Weights of a small image embedding model: arch pvt, patch size [4, 4].
Rows from block 6 of a small image embedding model, named by matrix and row number. Rows with one number belong to one neuron. Each number is 128 + 24 x the weight over its row's rms, rounded and kept within 0 to 255. All counts start at 0. Numbers have three digits each.
After each neuron's rows are labels from the 100 images, of 14976, where the neuron reaches its largest size: "place" is the part of the image that holds the peak; "strongest on" is what is common among them. Only what is clearly more common there than usual is listed. The data: photos of plants and fungi (iNaturalist). In brackets: how many of the 100.
# gate: MLP gate (model.blocks.6.mlp.gate.weight, 768x256), inputs 0-85
# fc1: MLP up (model.blocks.6.mlp.fc1.weight, 768x256), inputs 0-85
# fc2: MLP down (model.blocks.6.mlp.fc2.weight, 256x768, transposed), outputs 0-85

gate.80:150148115167147099144145142137088130092156165138139175163133095113095114118148131157128160160121128103104146100137123114151117158163147159150124162123135085149121140127122122103135158148169126151153204116141139157089125112164153083147130154154157104129106129
fc1.80:075127124078154127121164119121115107164131113156118152141132106110151123156098143118123150101147102092097161118119162149172101119135102130092175093184079134161142127149136125131136098087137105144095073109120139123125090095120084121125096105133128105157167140
fc2.80:126130130120130141128162107129127097157113116139129115154131144135114151165155115153168120125152124148115157142107152148114173107077164118099124128108115130150124161135110136130128134122102107136100095175118124147128114122090134126120113139124131121147168146
place: centre (34)
strongest on: order Lamiales (27)

gate.737:107163150127090105152096153132131112143087088100155134113139130097111111179160108129165107069096150113109063126129098092099157127154119125118118124103134127118117141133104103127122148120131101097096155127105072136117100108152103116101124100125126124152140102
fc1.737:142183125134081127101096143153098146120155113082119085091121178090115159136083142141148166128140136120163182152116119155151077132108152155119100141139183138085085120117129102155153138118136138140050130090141114113134133096100143147122103142113115100134151111
fc2.737:127117126129131098111148106144164113094135112147158140105125116119131123148089130153114127131138129156113083107108119082130138113130146126178157108154121094138074144113233108106053113129159108133134134148140120133089117128099123126096181126160107165164112149
place: middle left (28)
strongest on: order Asterales (31); family: Asteraceae (31)

gate.711:123164104142125121094103126145125137166096129115117110175155129101119136093085113118096117121130111058110124099130150107137159130163161155142162116127131137124099136129121116158130145100132096130136181160149110106122119132116152128121121092106149134162100147
fc1.711:134100131128129098157161175093117145105110131158120132176109160167084114100100134153130076121157110132104148131123156145148135181118118184153164106144104141114127109149151109107091109145126108158107112095123160118142135165122150138136106149148139164093122148
fc2.711:150132123122106140150142140112136149133110123131115115079144083163137173120089133114070128124175166162106156111117150149116111139126132118145064091140137155111133116089131145156121120108117155097138131138100121159102135160126150131139118141150115148118165118
place: top centre (49)
strongest on: order Asterales (35); family: Asteraceae (35)

gate.399:145118133110198150120096102110132151149129157152157074139143139147105166108080115077125100114178156139105113138121104133108155119105140177103120112131172129144117095111125101126157137148128148133140111127159102137159096095163103098156142092104113129101130134
fc1.399:080082126115120085120142147137189161100123099116123115138100140139103146110158101136121104118142113161101089147172156114114103149126112128112083123145092128136139104100147127108105104137132151127132131114110096152090152144179123127097136115125116181079134148
fc2.399:127164126095154177138076137164124120111109181123165112160172114130138126089156139141156136121102107089130118095118141142116110123112136138113124135117173143113102107105119139122153121154153154129140130131158094167176135134109121137111133124130120093107145165
place: top right (30)
strongest on: order Asterales (34); family: Asteraceae (34)

gate.645:129129087117069132132124090128170103120116140115133103112091113102117159131139138146149134113125110170136104129144169164132113070129129160126105149133115098122125120133121120137074142184151124135153128138134133164093113136113098172120106156101138142118108062
fc1.645:157139171111110151095127156119112138143119092173075117141082150131159130112146128097090148133169123123094125167137093085168136167093109156140147103122136153119137129090139119138142122098115151111142157111116106159102137138138147118110142107157132120094130155
fc2.645:123175110111128134137105143133127123188153152136142137081132055145122098132111164092151166118120166098151144145121123144123132127157131141134136157164154118129141112085134152106082109151151126118130084122149151134143077137136153127096165150157180112128118072
place: middle right (30); bottom right (29)
strongest on: order Asterales (28); family: Asteraceae (28)

gate.752:119131111150152123122147168101136146153159112089090134123135118148117114127125156144139166122128113150118113139124116131137085087085171114133136128089144104138110166125144155166136133137144128158158163097171141112152111123142120150147128143116132112146114080
fc1.752:140149122099099141166115124122126115159112110149107123113133133130172124109194120177096116109118137144103134148124143094139155105130145140163171126180122138105113144152156116128095125138095122163122133134154163124121147118089110107117134129170112146147207161
fc2.752:119111109169134156122157115159117144163148137140140119051182104158152117128103148081171111147145129087124110116100124132070127120146148121111067124134135138122122101104139151139113117127120137121137073164142164125131103157123132151141174093124123133130119107
place: middle left (30)
strongest on: order Caryophyllales (41); family: Cactaceae (33)

gate.209:150153111135107162070124126108171121133100104155086152103170139176090157119143150086148145150106098150119158113088135116152107135153162144108136132120129147122115111117157142171156163124130127161127110138130151144123115071127137124117149115090115148172151149
fc1.209:103087133137104116148085133124160077127090114145087118072139114156105092179131155145117111145108164144175113115118146102112125121143150101142114111118094084115123126139141099100088080113104107138150123152148155131137126114146138114099130169125121146125118110
fc2.209:164112117109134192115115104116151116095124135158145114120149123150132108138108107131090136125140107139155112141083128150114171089138133114110108106084140100142136162124089127139099119105146130096110134156102119125123098108112118167122126163133106106134136129
place: bottom centre (33)
strongest on: order Caryophyllales (34); family: Cactaceae (33)

gate.621:108125140168108113133177051147164132138123162078109107144122099121141112183113092124119111148094154127154127090143164117154139117114106160127137100106135094112133110132084115128123154186148128117112124132103186110106140111163140113113115114097126118161165141
fc1.621:087149111143122107131098107141149146122163171146134123146117122108117177138091082134137126118173166170111132140128148054117110143135093125152134110138170143125128147155083148111101086131143118171150156099130103137156115158121131123156157114159153104112134068
fc2.621:157104127075105111135154163123139121114121137131121129149115141114100127147135111094117108174125147187154127158165124136124104158098140133142140111116085168147113160154075101162143099117122116144096175077086128159097165127155152148094122122081134112095150190
place: centre (41)
strongest on: order Asterales (28); family: Asteraceae (28)

gate.339:117159125124183110139128157173092155139120162115126126142115101137132115091121128103114159118135141125171102128135133143091135120131078120112122095127142116105132116155115129054088109096110111144145084097095123107096129121101110138126170188121137105149142105
fc1.339:128120105146127110143180139101091123165130142169168123122162089121152161173130138152113160136117149114132104147155103135141116103150127093157108104125105145078177127133134107123115102107117155089126116110129108114144172144118117156148135129103101114124153092
fc2.339:149156152124172127102103164116124147114156135158151103160110164130133137123100124143133123112111145151095118156129154121058113146122107126129115112075139154120142109130090150108116123142089082141135131115102090129121142121113143159136101109143132128148096173
place: centre (31)
strongest on: class Liliopsida (31)

gate.501:116135160139151140124144096157126072154129147106092143169150139132108112134160149131112167131094175143130129117109141079093153106142103094158136148122060145152100100138152156131115122181136130098105100126149115151125150084120106130097139114088092128177093161
fc1.501:143122151183176132127096129128111102111115136132134155139145122129129137134073103135140141087109133190146123122116139162120129115104075108171092130106118108109121143110182141139089157161152108109177102148151138113098109137114163114104118162149115140109102092
fc2.501:086123135090120124141162161158122112118140111125113138136104121144111142082125161160120097132126115082151084130139166150135126166121128124141140138126106164124128078127126158124134124148100099181172140121146136110099162114132150134126142161137133123148064145
place: centre (33)
strongest on: class Liliopsida (25)

gate.275:148125117165137116121122125123103151120138109092136099166143129126139111140148117172156167180075158101152146108124128157154149154089125147140130138098162136114136139135091109140120108151166162112093149110107117148150151103152120115120183157126134120159163176
fc1.275:134126124146122114110116139140124152124105120162098200126153145130156113119154125129138119116180119153141105114114118138131133129094142102149142122133082164145148170119143138103151152116132097189147104110135143093093125152083144122163116092100086132155105136
fc2.275:157119089147107148081093041133137137128135114145123126083121122179136139117108106112131098091136129103131160094134148154113100141141128203157163100114139150123151069106126101130128150163152138154096126172115126092104109129124116147141145123140127095147132121
place: middle right (30); centre (28)
strongest on: order Asterales (28); family: Asteraceae (28)

gate.412:123150154136146142124166144106130128147143136142087169140090070131100175140137101174113101137158122106143105136088118170123140144107143129146129129105071128152128132129158130140115150145134114140159116104152116093122158123113124107102117120105128134133097124
fc1.412:118112100143145115132092161196070089102116130135087137138119127123156159099151149139127164158083126131105130081144145113182131124118129130133144137122115111138094106132103140108118137117139163158128085127137075118107139138063076111149170108149128099173127168
fc2.412:137102126144150124115144131169151178117109084139081131185107147116144135093193067148166135118132146129142110093149104094130093144122111112114137154133117097161125139140118073113121138081136104140097103086135115113119127117101102112108127119101137133171139157
place: bottom centre (27)
strongest on: class Liliopsida (28)

gate.633:103175097174135134176107116130150150162134177117157089123136087112134124116136122132149167107107091139120134113121145133116133123142153134138106122118126104150134162159135126117102152157139134113116110128138142148158117129139095097136122126134114135124168124
fc1.633:106128185089142086128119138076097138150140078117115145157102155146112121096159160172122110124132105080073116147129102123127143175134107095119152162175114163122162157135122194140145112110131099113140099113137164123107132154104149124122130089136182116146083109
fc2.633:111155136119143143143120144100112173148154147129138131154122154099119075153103109156151131139129107102130160141164113137123123150102162106088133113153130071130157146160142134123172086096143130113106128094104132136161162147089118127143123157113182115116177125
place: centre (34); top centre (32)
strongest on: order Asterales (36); family: Asteraceae (36)

gate.371:102155161141159120112121132115146075113131144160102171144158133155110156097105122110147121132136117117108145126102124130130157102127131156146170110105149111143110110145143110145110182161123159135093117173139107077164119098138099135170136097156104112110145131
fc1.371:135123178117150136079152133154151153136143110126112109144112120158143115096123131117128116142139123151125131128113116151142158117124117119131131138148080134135109122142137068132134082118126133136085125161104113095103083138095130118121100066116137085096122149
fc2.371:142175157141148107219115162125123138060173172111111149158115075100109109126067127090106147159119143092116168156123137162135130122084119104105111133119132138149102141153126198116155153145113135152126189135110118132107145160111146111144119142136154123098146144
place: top centre (33); bottom centre (29)
strongest on: order Caryophyllales (34); family: Cactaceae (31)

gate.668:111092112123120123129153154110119092108146122103135175117135122115113139133151144117121168127106129115151128101146169091140161156113112111126176101114158132134157115093132118109123105107156143119154147099135088108085164099123126136115144112081159115121100164
fc1.668:095124135147062139123120154120107086124148144133135173118130151135139144144165118112146119134114089128142143142130165113121071166164110112132166156171097159110128131091128140165114079141135088122146110134128119132097120116118165110100168134100121126121155117
fc2.668:110159160130174140089124117090135141106150100171095104161106162111085084162122106139103136095126120142161080154154121136153141126110125138153138163120127133136133112152133097093109121132132128136134176149126081123087137115161145141126113141084119143125130129
place: centre (31)
strongest on: class Liliopsida (26)

gate.400:142100131121161118058118132120154100094116148155117133130108111133136149119095146098098132115122089126082130159146168115157108153120118151111152167102098121148108137161149118132136130148164142177155129075157112156125096137127124122084117151108092157101127139
fc1.400:126075102111123110137112140132121138139093113118123155153103129145133097072144125145086084159141140105108134148110143120147159110135171111128146163153125167096186087142168134093129089123149109166150125089117099141077150130115112142122110087120109119108128131
fc2.400:145159157142164148155121124164157111150147142132137156136167115094152105105103140089126146092112154094120095103136100064139126135146132116133102154110154099109129158113163100115126158151172130131143119113140117131137125145153126100085141223086101126118149133
place: middle right (32); top right (28)
strongest on: order Asterales (29); family: Asteraceae (29)

gate.608:143135053108142099116109106113090135173165063094115097080086103098107108154155107118105122108136138189113142146148124151122128121128133126164106111116110142140160091136090139152124123112153141124184125117132122155071068150110108125121160151124149133140093089
fc1.608:138149137121121124115148128145104155113107165105175171091116144151143133149140114090155101070159178087073098098113128112147085103135126110155122132131134112123068148073144107146115128119115165117126115119147152129104116109117157094131171134134172163151132114
fc2.608:114088152094118109116146143149132114158146125141105151125137113157102139147136086135132108085147113140120112163157156155127146143130114163114125085133095102136099110148134097146144121139108099125091109125139141075136097152143119111148093122109129102125182121
place: middle right (27)
strongest on: order Lamiales (26)