config.toml
num_classes = 500
qk_norm = false
patch_size = [4, 4]
steps = 17500
Rows from block 5 of a small image embedding model, named by matrix and row number. Rows with one number belong to one neuron. Each number is 200 + 40 x the weight over its row's rms, rounded and kept within 0 to 999. All counts start at 0.
After each neuron's rows are labels from the 100 images, of 14976, where the neuron reaches its largest size: "top examples" is what is common among them. Only what is clearly more common there than usual is listed. The data: photos of plants and fungi (iNaturalist).
# gate: MLP gate (model.blocks.5.mlp.gate.weight, 768x256), inputs 0-85
# fc1: MLP up (model.blocks.5.mlp.fc1.weight, 768x256), inputs 0-85
# fc2: MLP down (model.blocks.5.mlp.fc2.weight, 256x768, transposed), outputs 0-85

gate.205,201,197,236,162,256,200,219,156,276,213,185,178,116,206,215,185,228,164,231,148,224,205,248,120,187,173,159,193,278,162,150,169,263,186,124,247,160,290,197,133,196,200,199,176,214,151,207,252,173,199,231,207,162,178,228,181,196,170,243,278,163,155,226,264,231,68,225,193,240,124,221,191,222,201,219,133,175,277,275,160,199,191,184,191,205,303
fc1.205,189,135,146,207,176,197,197,191,188,203,154,177,260,187,139,180,107,243,229,195,240,254,179,222,232,144,175,160,179,173,184,208,213,209,262,185,238,208,221,241,180,214,260,263,144,172,208,204,136,178,156,151,132,263,177,240,239,215,160,233,204,170,182,129,186,184,158,202,181,248,174,155,178,226,146,222,160,239,194,214,162,234,280,262,241,181
fc2.205,164,192,177,318,222,193,224,166,152,225,175,211,205,212,197,192,186,190,167,182,204,182,254,194,177,216,199,158,234,338,269,196,221,141,162,193,194,225,193,186,139,243,174,209,238,225,164,191,311,209,255,199,192,185,234,134,188,239,139,212,246,207,199,254,131,219,167,127,181,194,222,193,125,167,232,162,158,107,271,160,201,214,203,231,177,172
top examples: order Lamiales

gate.103,220,230,132,263,229,186,271,206,227,230,180,171,143,179,176,149,233,192,187,198,177,255,240,203,180,243,157,135,217,229,160,153,226,218,231,126,178,181,141,246,239,121,133,105,220,208,222,239,185,132,201,213,202,181,176,322,233,184,175,184,236,212,202,196,225,181,137,260,196,260,135,232,172,210,112,122,191,223,198,226,282,165,162,218,151,226
fc1.103,203,203,215,268,170,238,167,194,226,230,149,238,202,190,256,212,213,94,207,246,143,170,261,148,192,200,240,201,157,181,169,127,174,220,160,213,246,155,210,188,198,198,116,199,205,206,135,159,202,172,210,184,181,222,203,175,203,197,264,127,188,84,175,293,197,254,214,233,167,211,229,214,269,243,207,218,187,214,202,229,232,204,142,182,219,214
fc2.103,234,238,180,154,153,238,144,159,201,151,210,251,255,173,199,223,182,184,145,154,209,243,211,153,216,197,225,176,174,180,151,228,202,217,261,212,201,148,180,182,169,278,152,221,280,191,213,235,109,151,292,217,146,241,161,231,176,183,206,275,222,168,263,207,130,248,228,244,202,213,205,227,194,211,303,242,252,157,160,240,143,157,200,215,286,150
top examples: kingdom Fungi; phylum Basidiomycota; class Agaricomycetes

gate.193,244,225,279,216,281,246,163,185,216,265,188,146,240,227,203,290,215,201,211,203,284,216,172,247,205,94,166,212,179,271,229,274,107,338,227,217,250,161,174,263,197,187,180,144,144,151,196,187,193,182,181,218,214,231,198,157,205,248,224,292,148,213,216,195,236,164,85,126,188,181,157,172,210,201,128,249,155,236,169,153,189,202,158,179,146,195
fc1.193,241,233,199,165,187,181,188,231,188,223,240,246,230,164,187,202,138,151,195,132,262,192,182,202,183,199,211,226,242,144,218,228,264,212,212,163,202,208,131,102,184,206,116,223,206,241,289,128,242,216,210,200,209,135,183,178,282,208,224,251,164,269,287,266,219,208,279,198,236,204,203,127,195,209,188,126,254,153,227,161,244,209,200,137,157,199
fc2.193,273,149,167,207,243,206,184,133,187,237,206,164,244,166,199,153,166,206,202,189,187,263,205,246,207,274,285,198,236,217,165,211,181,324,161,194,188,187,212,190,199,270,136,193,232,205,228,211,262,220,168,143,224,144,185,228,237,202,231,197,237,143,245,273,250,235,239,219,185,159,176,174,185,245,220,241,225,145,148,202,227,197,238,142,189,185
top examples: order Lamiales

gate.650,204,223,173,192,148,195,194,236,166,215,219,196,214,206,221,240,173,205,143,198,174,273,174,214,218,177,252,120,186,153,177,193,166,176,219,189,229,230,260,205,182,202,89,260,233,233,174,188,217,235,209,205,183,147,195,192,180,195,161,168,212,263,239,200,226,196,166,294,304,250,170,219,136,162,205,203,198,125,222,243,172,159,245,267,157,175
fc1.650,234,179,263,257,181,300,232,226,210,229,194,178,196,257,215,142,203,199,123,189,198,203,159,223,248,256,162,199,119,249,231,133,187,155,277,199,158,244,224,256,191,132,198,172,216,153,159,159,221,192,161,141,249,192,288,210,159,164,237,206,233,130,154,235,187,164,193,157,158,211,204,234,301,224,271,253,219,191,250,208,251,221,216,220,202,201
fc2.650,217,184,228,258,221,216,201,187,148,146,233,231,203,225,179,182,188,169,191,124,238,196,213,83,190,143,135,256,225,184,251,254,173,270,234,189,272,204,185,198,208,141,226,192,188,186,187,204,192,118,206,202,218,158,244,266,231,167,188,220,185,151,200,246,205,186,258,169,187,185,188,137,196,218,253,235,245,189,162,242,186,163,232,105,210,213
top examples: order Caryophyllales; family: Cactaceae

gate.44,212,157,209,223,191,174,205,217,267,158,230,182,155,183,223,160,190,238,213,186,202,226,192,220,220,289,260,195,214,218,200,206,237,145,251,154,129,163,230,226,130,174,177,233,224,161,176,218,181,193,216,200,154,261,219,219,184,205,215,195,236,209,124,239,185,186,268,269,241,250,223,186,195,186,239,254,157,164,194,201,171,172,268,254,185,239
fc1.44,227,218,192,191,253,243,95,195,226,171,232,195,147,149,241,181,155,224,188,178,177,224,147,194,215,228,228,256,240,230,187,263,218,177,154,221,156,123,158,110,271,157,223,225,178,236,188,145,220,228,145,229,166,236,165,165,255,177,182,183,157,179,188,145,224,145,157,244,184,146,188,116,215,175,213,161,209,172,176,227,163,192,186,207,189,247
fc2.44,184,170,157,183,161,188,224,197,161,240,184,173,293,198,131,168,205,162,191,230,197,284,214,210,235,223,155,207,185,219,151,205,266,240,264,180,141,226,227,225,190,169,255,228,249,253,228,209,209,151,179,180,169,163,95,263,248,196,214,177,238,220,237,101,223,263,136,239,241,160,185,179,186,157,254,185,199,255,206,203,160,216,294,249,288,267
top examples: order Caryophyllales; family: Cactaceae

gate.163,221,237,138,222,194,148,251,186,168,215,184,176,178,217,209,235,206,197,216,182,145,204,137,162,171,138,187,247,266,173,237,208,188,164,276,184,180,199,239,195,142,185,223,191,218,270,234,291,146,242,198,142,209,158,268,203,186,236,233,114,292,256,252,202,225,209,233,201,282,246,200,183,222,223,177,201,164,179,167,199,150,157,164,265,226,214
fc1.163,201,201,224,231,180,243,202,165,188,225,245,223,196,213,163,191,200,156,184,266,149,228,159,229,292,187,148,172,160,182,196,229,343,213,207,167,203,188,192,204,177,191,146,236,161,205,210,204,138,148,263,175,163,210,217,254,245,233,184,256,255,187,135,237,266,217,263,238,192,140,113,199,175,198,147,188,302,121,176,213,143,144,205,189,232,145
fc2.163,259,149,167,219,237,221,124,300,176,179,277,139,254,209,166,239,143,240,228,184,211,246,160,205,210,163,197,201,234,167,241,208,164,192,257,138,253,230,204,266,103,234,243,204,190,200,134,248,165,178,111,202,181,209,177,163,178,209,291,161,182,205,190,106,268,219,200,164,196,245,211,107,227,222,201,270,144,249,209,108,165,151,231,209,145,189
top examples: kingdom Fungi

gate.7,212,204,176,268,130,202,216,256,167,210,175,253,158,168,260,242,220,238,252,235,132,167,200,189,180,149,197,299,195,252,183,177,218,137,205,191,166,184,200,102,230,194,178,182,159,201,261,148,227,203,194,166,207,231,182,177,201,162,219,198,221,201,253,235,121,215,230,227,190,135,164,204,217,179,129,242,184,178,225,247,231,188,194,139,171,186
fc1.7,187,237,181,214,186,249,205,158,165,206,194,191,238,252,176,190,166,166,178,200,250,174,171,146,179,245,213,232,244,185,198,257,174,220,228,238,230,193,262,252,213,187,189,213,208,277,132,232,271,221,192,201,200,166,154,195,143,197,290,222,223,194,248,240,186,168,194,152,233,293,155,190,245,151,205,146,231,173,171,230,185,213,118,256,153,239
fc2.7,157,177,172,203,166,157,173,172,192,222,151,200,241,197,167,153,236,205,166,153,211,218,170,160,202,200,246,254,210,162,187,238,199,160,265,234,186,241,259,307,231,249,211,261,212,285,205,207,259,223,176,165,159,156,146,183,228,207,230,222,228,207,295,164,262,155,174,220,246,227,156,176,187,202,227,201,153,212,211,174,184,198,172,257,164,172
top examples: class Liliopsida

gate.282,192,225,218,198,199,244,235,191,193,218,175,246,150,162,244,174,170,180,189,227,183,205,246,237,185,119,229,165,200,279,202,62,207,233,229,207,183,207,139,65,169,163,183,203,222,186,176,184,172,226,237,183,228,127,250,206,199,201,201,201,244,236,193,210,195,219,182,191,112,137,242,242,205,206,155,179,117,123,170,178,196,168,198,229,255,168
fc1.282,203,168,198,197,208,159,191,273,96,193,195,233,278,138,181,276,215,200,244,176,200,213,205,227,131,244,154,281,181,145,161,290,155,201,185,166,197,180,254,166,297,169,219,197,180,235,177,240,217,161,120,286,161,272,225,168,229,222,166,220,209,207,238,152,234,222,194,210,204,191,173,184,210,125,178,217,224,253,229,194,163,165,201,170,136,162
fc2.282,218,206,263,175,181,215,211,159,228,173,168,195,189,241,220,186,189,211,185,210,207,156,195,144,239,217,214,219,171,280,179,131,154,170,238,188,207,211,214,177,217,245,209,148,234,195,144,270,176,216,254,87,192,180,240,220,162,255,181,299,264,164,202,185,208,155,172,146,275,228,174,232,187,166,164,159,193,227,189,213,163,217,218,258,272,282
top examples: order Asterales; family: Asteraceae

gate.169,133,197,210,206,217,200,260,248,112,278,201,184,185,114,205,176,230,178,253,234,208,239,163,138,237,180,211,187,109,220,181,201,197,249,174,191,162,129,229,222,200,233,241,239,173,214,235,269,202,115,153,238,233,211,200,193,201,218,147,230,136,199,269,108,189,219,199,192,235,224,244,169,200,178,256,149,127,189,247,149,200,189,228,221,171,197
fc1.169,213,150,296,276,190,172,164,213,209,187,171,227,238,231,152,191,197,167,281,252,205,212,287,243,253,169,162,173,277,252,207,234,212,270,168,206,267,228,207,173,232,233,218,179,149,138,186,201,219,215,166,179,202,186,245,124,245,172,243,213,162,220,183,208,196,171,138,171,171,207,278,140,221,172,137,212,214,123,216,211,230,275,214,195,170,187
fc2.169,200,226,196,138,187,128,286,281,301,221,206,219,128,254,216,158,178,190,295,187,91,119,160,189,172,244,183,123,182,176,228,276,225,143,163,165,203,161,188,224,235,204,217,214,198,169,199,206,241,216,150,217,242,200,204,145,260,215,216,184,195,195,201,189,209,305,250,225,217,192,240,172,222,158,154,246,166,192,238,149,204,139,207,188,242,211
top examples: order Caryophyllales; family: Cactaceae

gate.299,238,207,198,228,168,245,248,151,251,151,235,114,195,208,281,116,193,224,186,192,246,228,171,179,235,273,143,148,266,181,197,105,207,220,185,170,183,175,209,204,122,179,195,213,177,188,174,223,189,195,199,149,233,178,218,231,182,196,208,157,221,214,199,197,247,178,245,231,241,222,161,264,254,191,235,167,189,181,164,233,131,174,195,195,244,215
fc1.299,237,130,166,228,269,197,220,212,135,167,249,155,192,214,179,304,224,157,180,167,230,194,196,201,136,144,241,191,235,169,182,210,160,196,148,217,195,175,227,170,229,153,225,198,115,220,196,181,203,213,145,192,239,147,224,218,134,141,179,174,194,255,184,114,225,267,112,192,205,220,179,154,233,136,203,196,103,184,206,249,169,231,219,236,163,270
fc2.299,103,133,214,192,158,220,181,244,81,173,238,148,228,181,220,152,170,255,188,267,190,241,227,206,228,180,161,258,152,218,277,261,202,203,169,184,163,172,213,286,205,258,187,259,138,230,148,193,335,142,117,194,191,190,187,154,271,202,232,155,166,205,195,209,237,177,227,263,161,166,195,205,227,194,208,269,221,124,207,211,125,207,232,179,180,187
top examples: kingdom Fungi; class Agaricomycetes; phylum Basidiomycota

gate.539,193,182,180,173,225,146,203,202,149,223,206,102,204,92,168,153,138,228,207,242,165,199,185,233,186,158,274,205,215,251,176,263,164,216,247,216,174,169,232,249,217,230,185,191,185,261,212,264,172,194,222,170,198,195,165,231,185,185,221,122,189,236,215,185,194,165,206,218,303,219,121,221,226,149,253,139,197,123,250,205,126,138,220,303,218,219
fc1.539,230,204,164,143,115,198,119,193,144,206,226,188,188,163,177,248,192,215,181,150,255,185,199,176,247,190,228,245,180,152,157,259,190,200,235,235,116,175,298,218,210,155,189,245,180,268,257,210,145,247,166,126,196,170,127,206,279,173,202,197,195,233,265,170,223,198,163,253,255,247,134,203,187,222,176,140,181,200,139,159,194,171,247,175,217,183
fc2.539,210,231,206,163,52,191,157,142,126,253,234,193,257,111,139,164,175,223,197,197,232,275,162,186,242,225,239,187,132,191,151,166,189,151,217,125,239,157,311,167,198,242,199,238,222,249,257,174,189,175,162,215,215,251,204,220,211,176,165,241,208,225,203,196,170,213,186,276,171,167,228,157,200,243,163,143,235,164,191,290,182,188,214,211,208,244
top examples: order Caryophyllales; family: Cactaceae; text has "cactus"

gate.553,244,225,178,196,251,209,205,258,185,202,242,179,208,173,178,272,199,202,184,214,258,181,182,136,121,265,200,128,129,186,189,215,184,196,202,184,260,149,216,165,249,178,195,222,197,271,187,221,205,164,160,203,199,123,167,240,212,128,282,217,198,194,246,200,219,207,201,246,127,207,212,232,141,154,261,186,204,166,197,181,93,152,264,260,201,276
fc1.553,225,228,163,193,140,195,182,221,189,128,229,170,206,210,192,179,186,94,162,278,212,195,206,299,243,182,121,168,255,246,178,210,168,239,187,179,170,184,218,199,238,261,141,179,192,204,204,245,209,213,174,187,173,153,186,132,196,178,261,179,191,210,239,184,146,157,183,224,254,216,210,277,163,142,203,210,225,113,236,149,200,155,254,215,265,208
fc2.553,220,245,158,245,185,128,230,128,231,177,196,202,162,165,225,201,192,158,251,190,252,144,226,265,205,181,168,183,239,222,197,111,156,304,110,212,219,226,153,112,234,211,250,189,172,163,247,200,202,142,267,164,193,183,217,275,227,189,182,242,160,91,256,270,152,100,162,159,260,190,231,223,166,156,145,130,168,185,245,195,246,161,194,300,225,201
top examples: order Caryophyllales; family: Cactaceae; text has "cactus"

gate.615,188,207,231,219,148,168,302,225,145,265,230,141,180,240,197,157,184,253,150,261,159,165,175,161,197,171,219,111,264,207,159,178,219,173,258,134,227,161,248,252,221,174,134,205,214,225,158,210,233,265,227,185,164,149,183,234,219,188,211,181,208,269,179,165,196,182,85,236,187,273,143,194,184,159,137,127,157,168,138,250,108,215,144,226,170,147
fc1.615,195,132,185,209,170,105,172,137,179,248,227,233,172,130,192,219,162,217,214,110,223,193,192,202,197,169,217,192,225,170,196,222,201,138,129,189,166,200,201,189,128,220,145,249,131,202,214,244,175,174,190,226,142,264,191,248,238,239,130,207,225,256,187,198,256,234,243,135,237,172,182,149,169,246,174,260,185,181,235,204,294,161,223,152,120,103
fc2.615,215,218,166,182,147,187,182,152,185,229,193,201,134,152,218,237,194,240,158,155,281,212,220,266,166,188,178,196,207,145,244,201,229,199,176,283,271,211,251,179,223,284,257,229,208,164,215,190,220,188,238,255,142,178,160,149,163,200,157,176,190,228,218,191,203,210,170,123,278,247,218,178,157,155,146,192,176,162,228,203,289,231,255,200,130,226
top examples: order Asterales; family: Asteraceae

gate.451,178,221,134,176,165,144,270,219,107,158,218,235,213,116,240,162,183,215,235,246,247,207,250,203,240,242,239,150,205,224,242,169,185,102,218,211,188,173,232,200,190,159,168,221,198,253,221,179,236,199,203,219,189,154,131,191,243,143,220,175,179,212,211,171,223,160,203,223,224,205,169,187,192,221,235,212,232,253,148,171,122,150,229,321,238,242
fc1.451,193,194,246,150,228,216,211,223,257,232,167,274,190,133,174,260,224,237,144,187,228,216,224,173,197,194,236,205,179,224,206,230,149,204,249,195,192,170,170,225,212,261,257,208,197,205,190,195,157,196,250,222,170,261,215,221,108,218,131,187,178,253,188,180,229,195,165,214,207,108,194,191,298,226,234,183,264,178,242,227,231,197,213,194,168,226
fc2.451,239,240,168,260,263,185,231,243,229,179,221,188,243,165,243,168,124,226,257,166,186,185,167,133,193,249,158,225,328,227,192,158,167,102,177,236,160,237,193,236,188,79,188,144,190,259,188,285,176,250,223,267,251,187,240,227,150,148,219,263,207,174,216,221,230,184,191,139,243,226,205,215,226,175,206,260,171,193,208,223,197,200,137,261,190,229
top examples: kingdom Fungi

gate.131,93,188,216,181,178,252,222,272,188,198,263,200,158,156,204,147,221,247,220,201,261,263,172,204,207,229,275,205,274,177,186,205,169,194,165,200,264,163,257,174,185,243,183,303,151,180,182,190,194,245,230,260,152,203,227,200,247,169,174,191,170,175,267,214,269,210,167,244,244,183,212,175,183,135,214,152,195,201,201,203,230,150,199,221,231,239
fc1.131,240,189,201,200,264,157,191,111,206,255,243,202,234,222,156,174,197,102,260,219,211,197,227,153,198,192,125,172,174,195,170,225,162,250,103,166,238,180,171,208,215,168,163,239,155,221,220,237,166,174,285,253,219,150,208,217,190,215,259,222,179,193,212,195,192,198,139,184,211,201,233,133,136,156,179,176,133,181,190,193,190,175,263,145,216,174
fc2.131,237,244,237,144,168,229,156,138,157,184,163,213,237,163,276,147,182,115,103,190,217,273,159,182,191,236,274,119,198,196,151,247,197,221,195,225,248,218,211,205,229,252,127,199,232,257,259,240,241,202,167,246,200,207,88,214,143,220,154,182,250,195,202,226,204,252,212,208,204,222,162,144,164,181,220,220,243,208,214,231,243,212,198,260,188,230
top examples: order Caryophyllales; family: Cactaceae; text has "cactus"

gate.631,171,194,198,168,242,207,192,244,189,288,160,227,193,270,291,261,208,227,192,158,142,130,228,261,237,208,202,221,209,240,204,180,115,212,167,151,124,217,225,168,304,156,264,255,242,57,180,175,296,203,180,203,147,150,242,171,266,203,141,186,151,144,148,201,191,207,160,188,212,164,263,240,231,167,151,207,157,215,229,239,238,199,167,143,171,162
fc1.631,162,130,282,148,188,176,188,241,223,188,214,236,251,171,154,168,208,175,194,153,199,218,229,223,251,226,238,242,183,205,229,235,244,147,152,197,173,179,240,191,177,164,263,240,216,198,204,190,221,246,244,222,154,255,243,175,206,204,181,166,194,204,231,206,133,206,212,187,236,253,232,214,234,225,197,163,226,146,284,225,236,249,128,187,171,106
fc2.631,191,173,212,208,121,141,212,259,207,268,199,167,245,182,191,179,161,215,171,124,155,196,223,149,227,208,227,192,200,195,205,239,227,162,240,175,148,236,173,190,217,205,135,195,306,203,248,228,143,249,133,210,198,124,146,212,254,134,181,178,264,265,289,237,223,161,266,227,236,231,211,141,164,240,211,148,176,268,245,147,200,247,215,176,209,239
top examples: class Liliopsida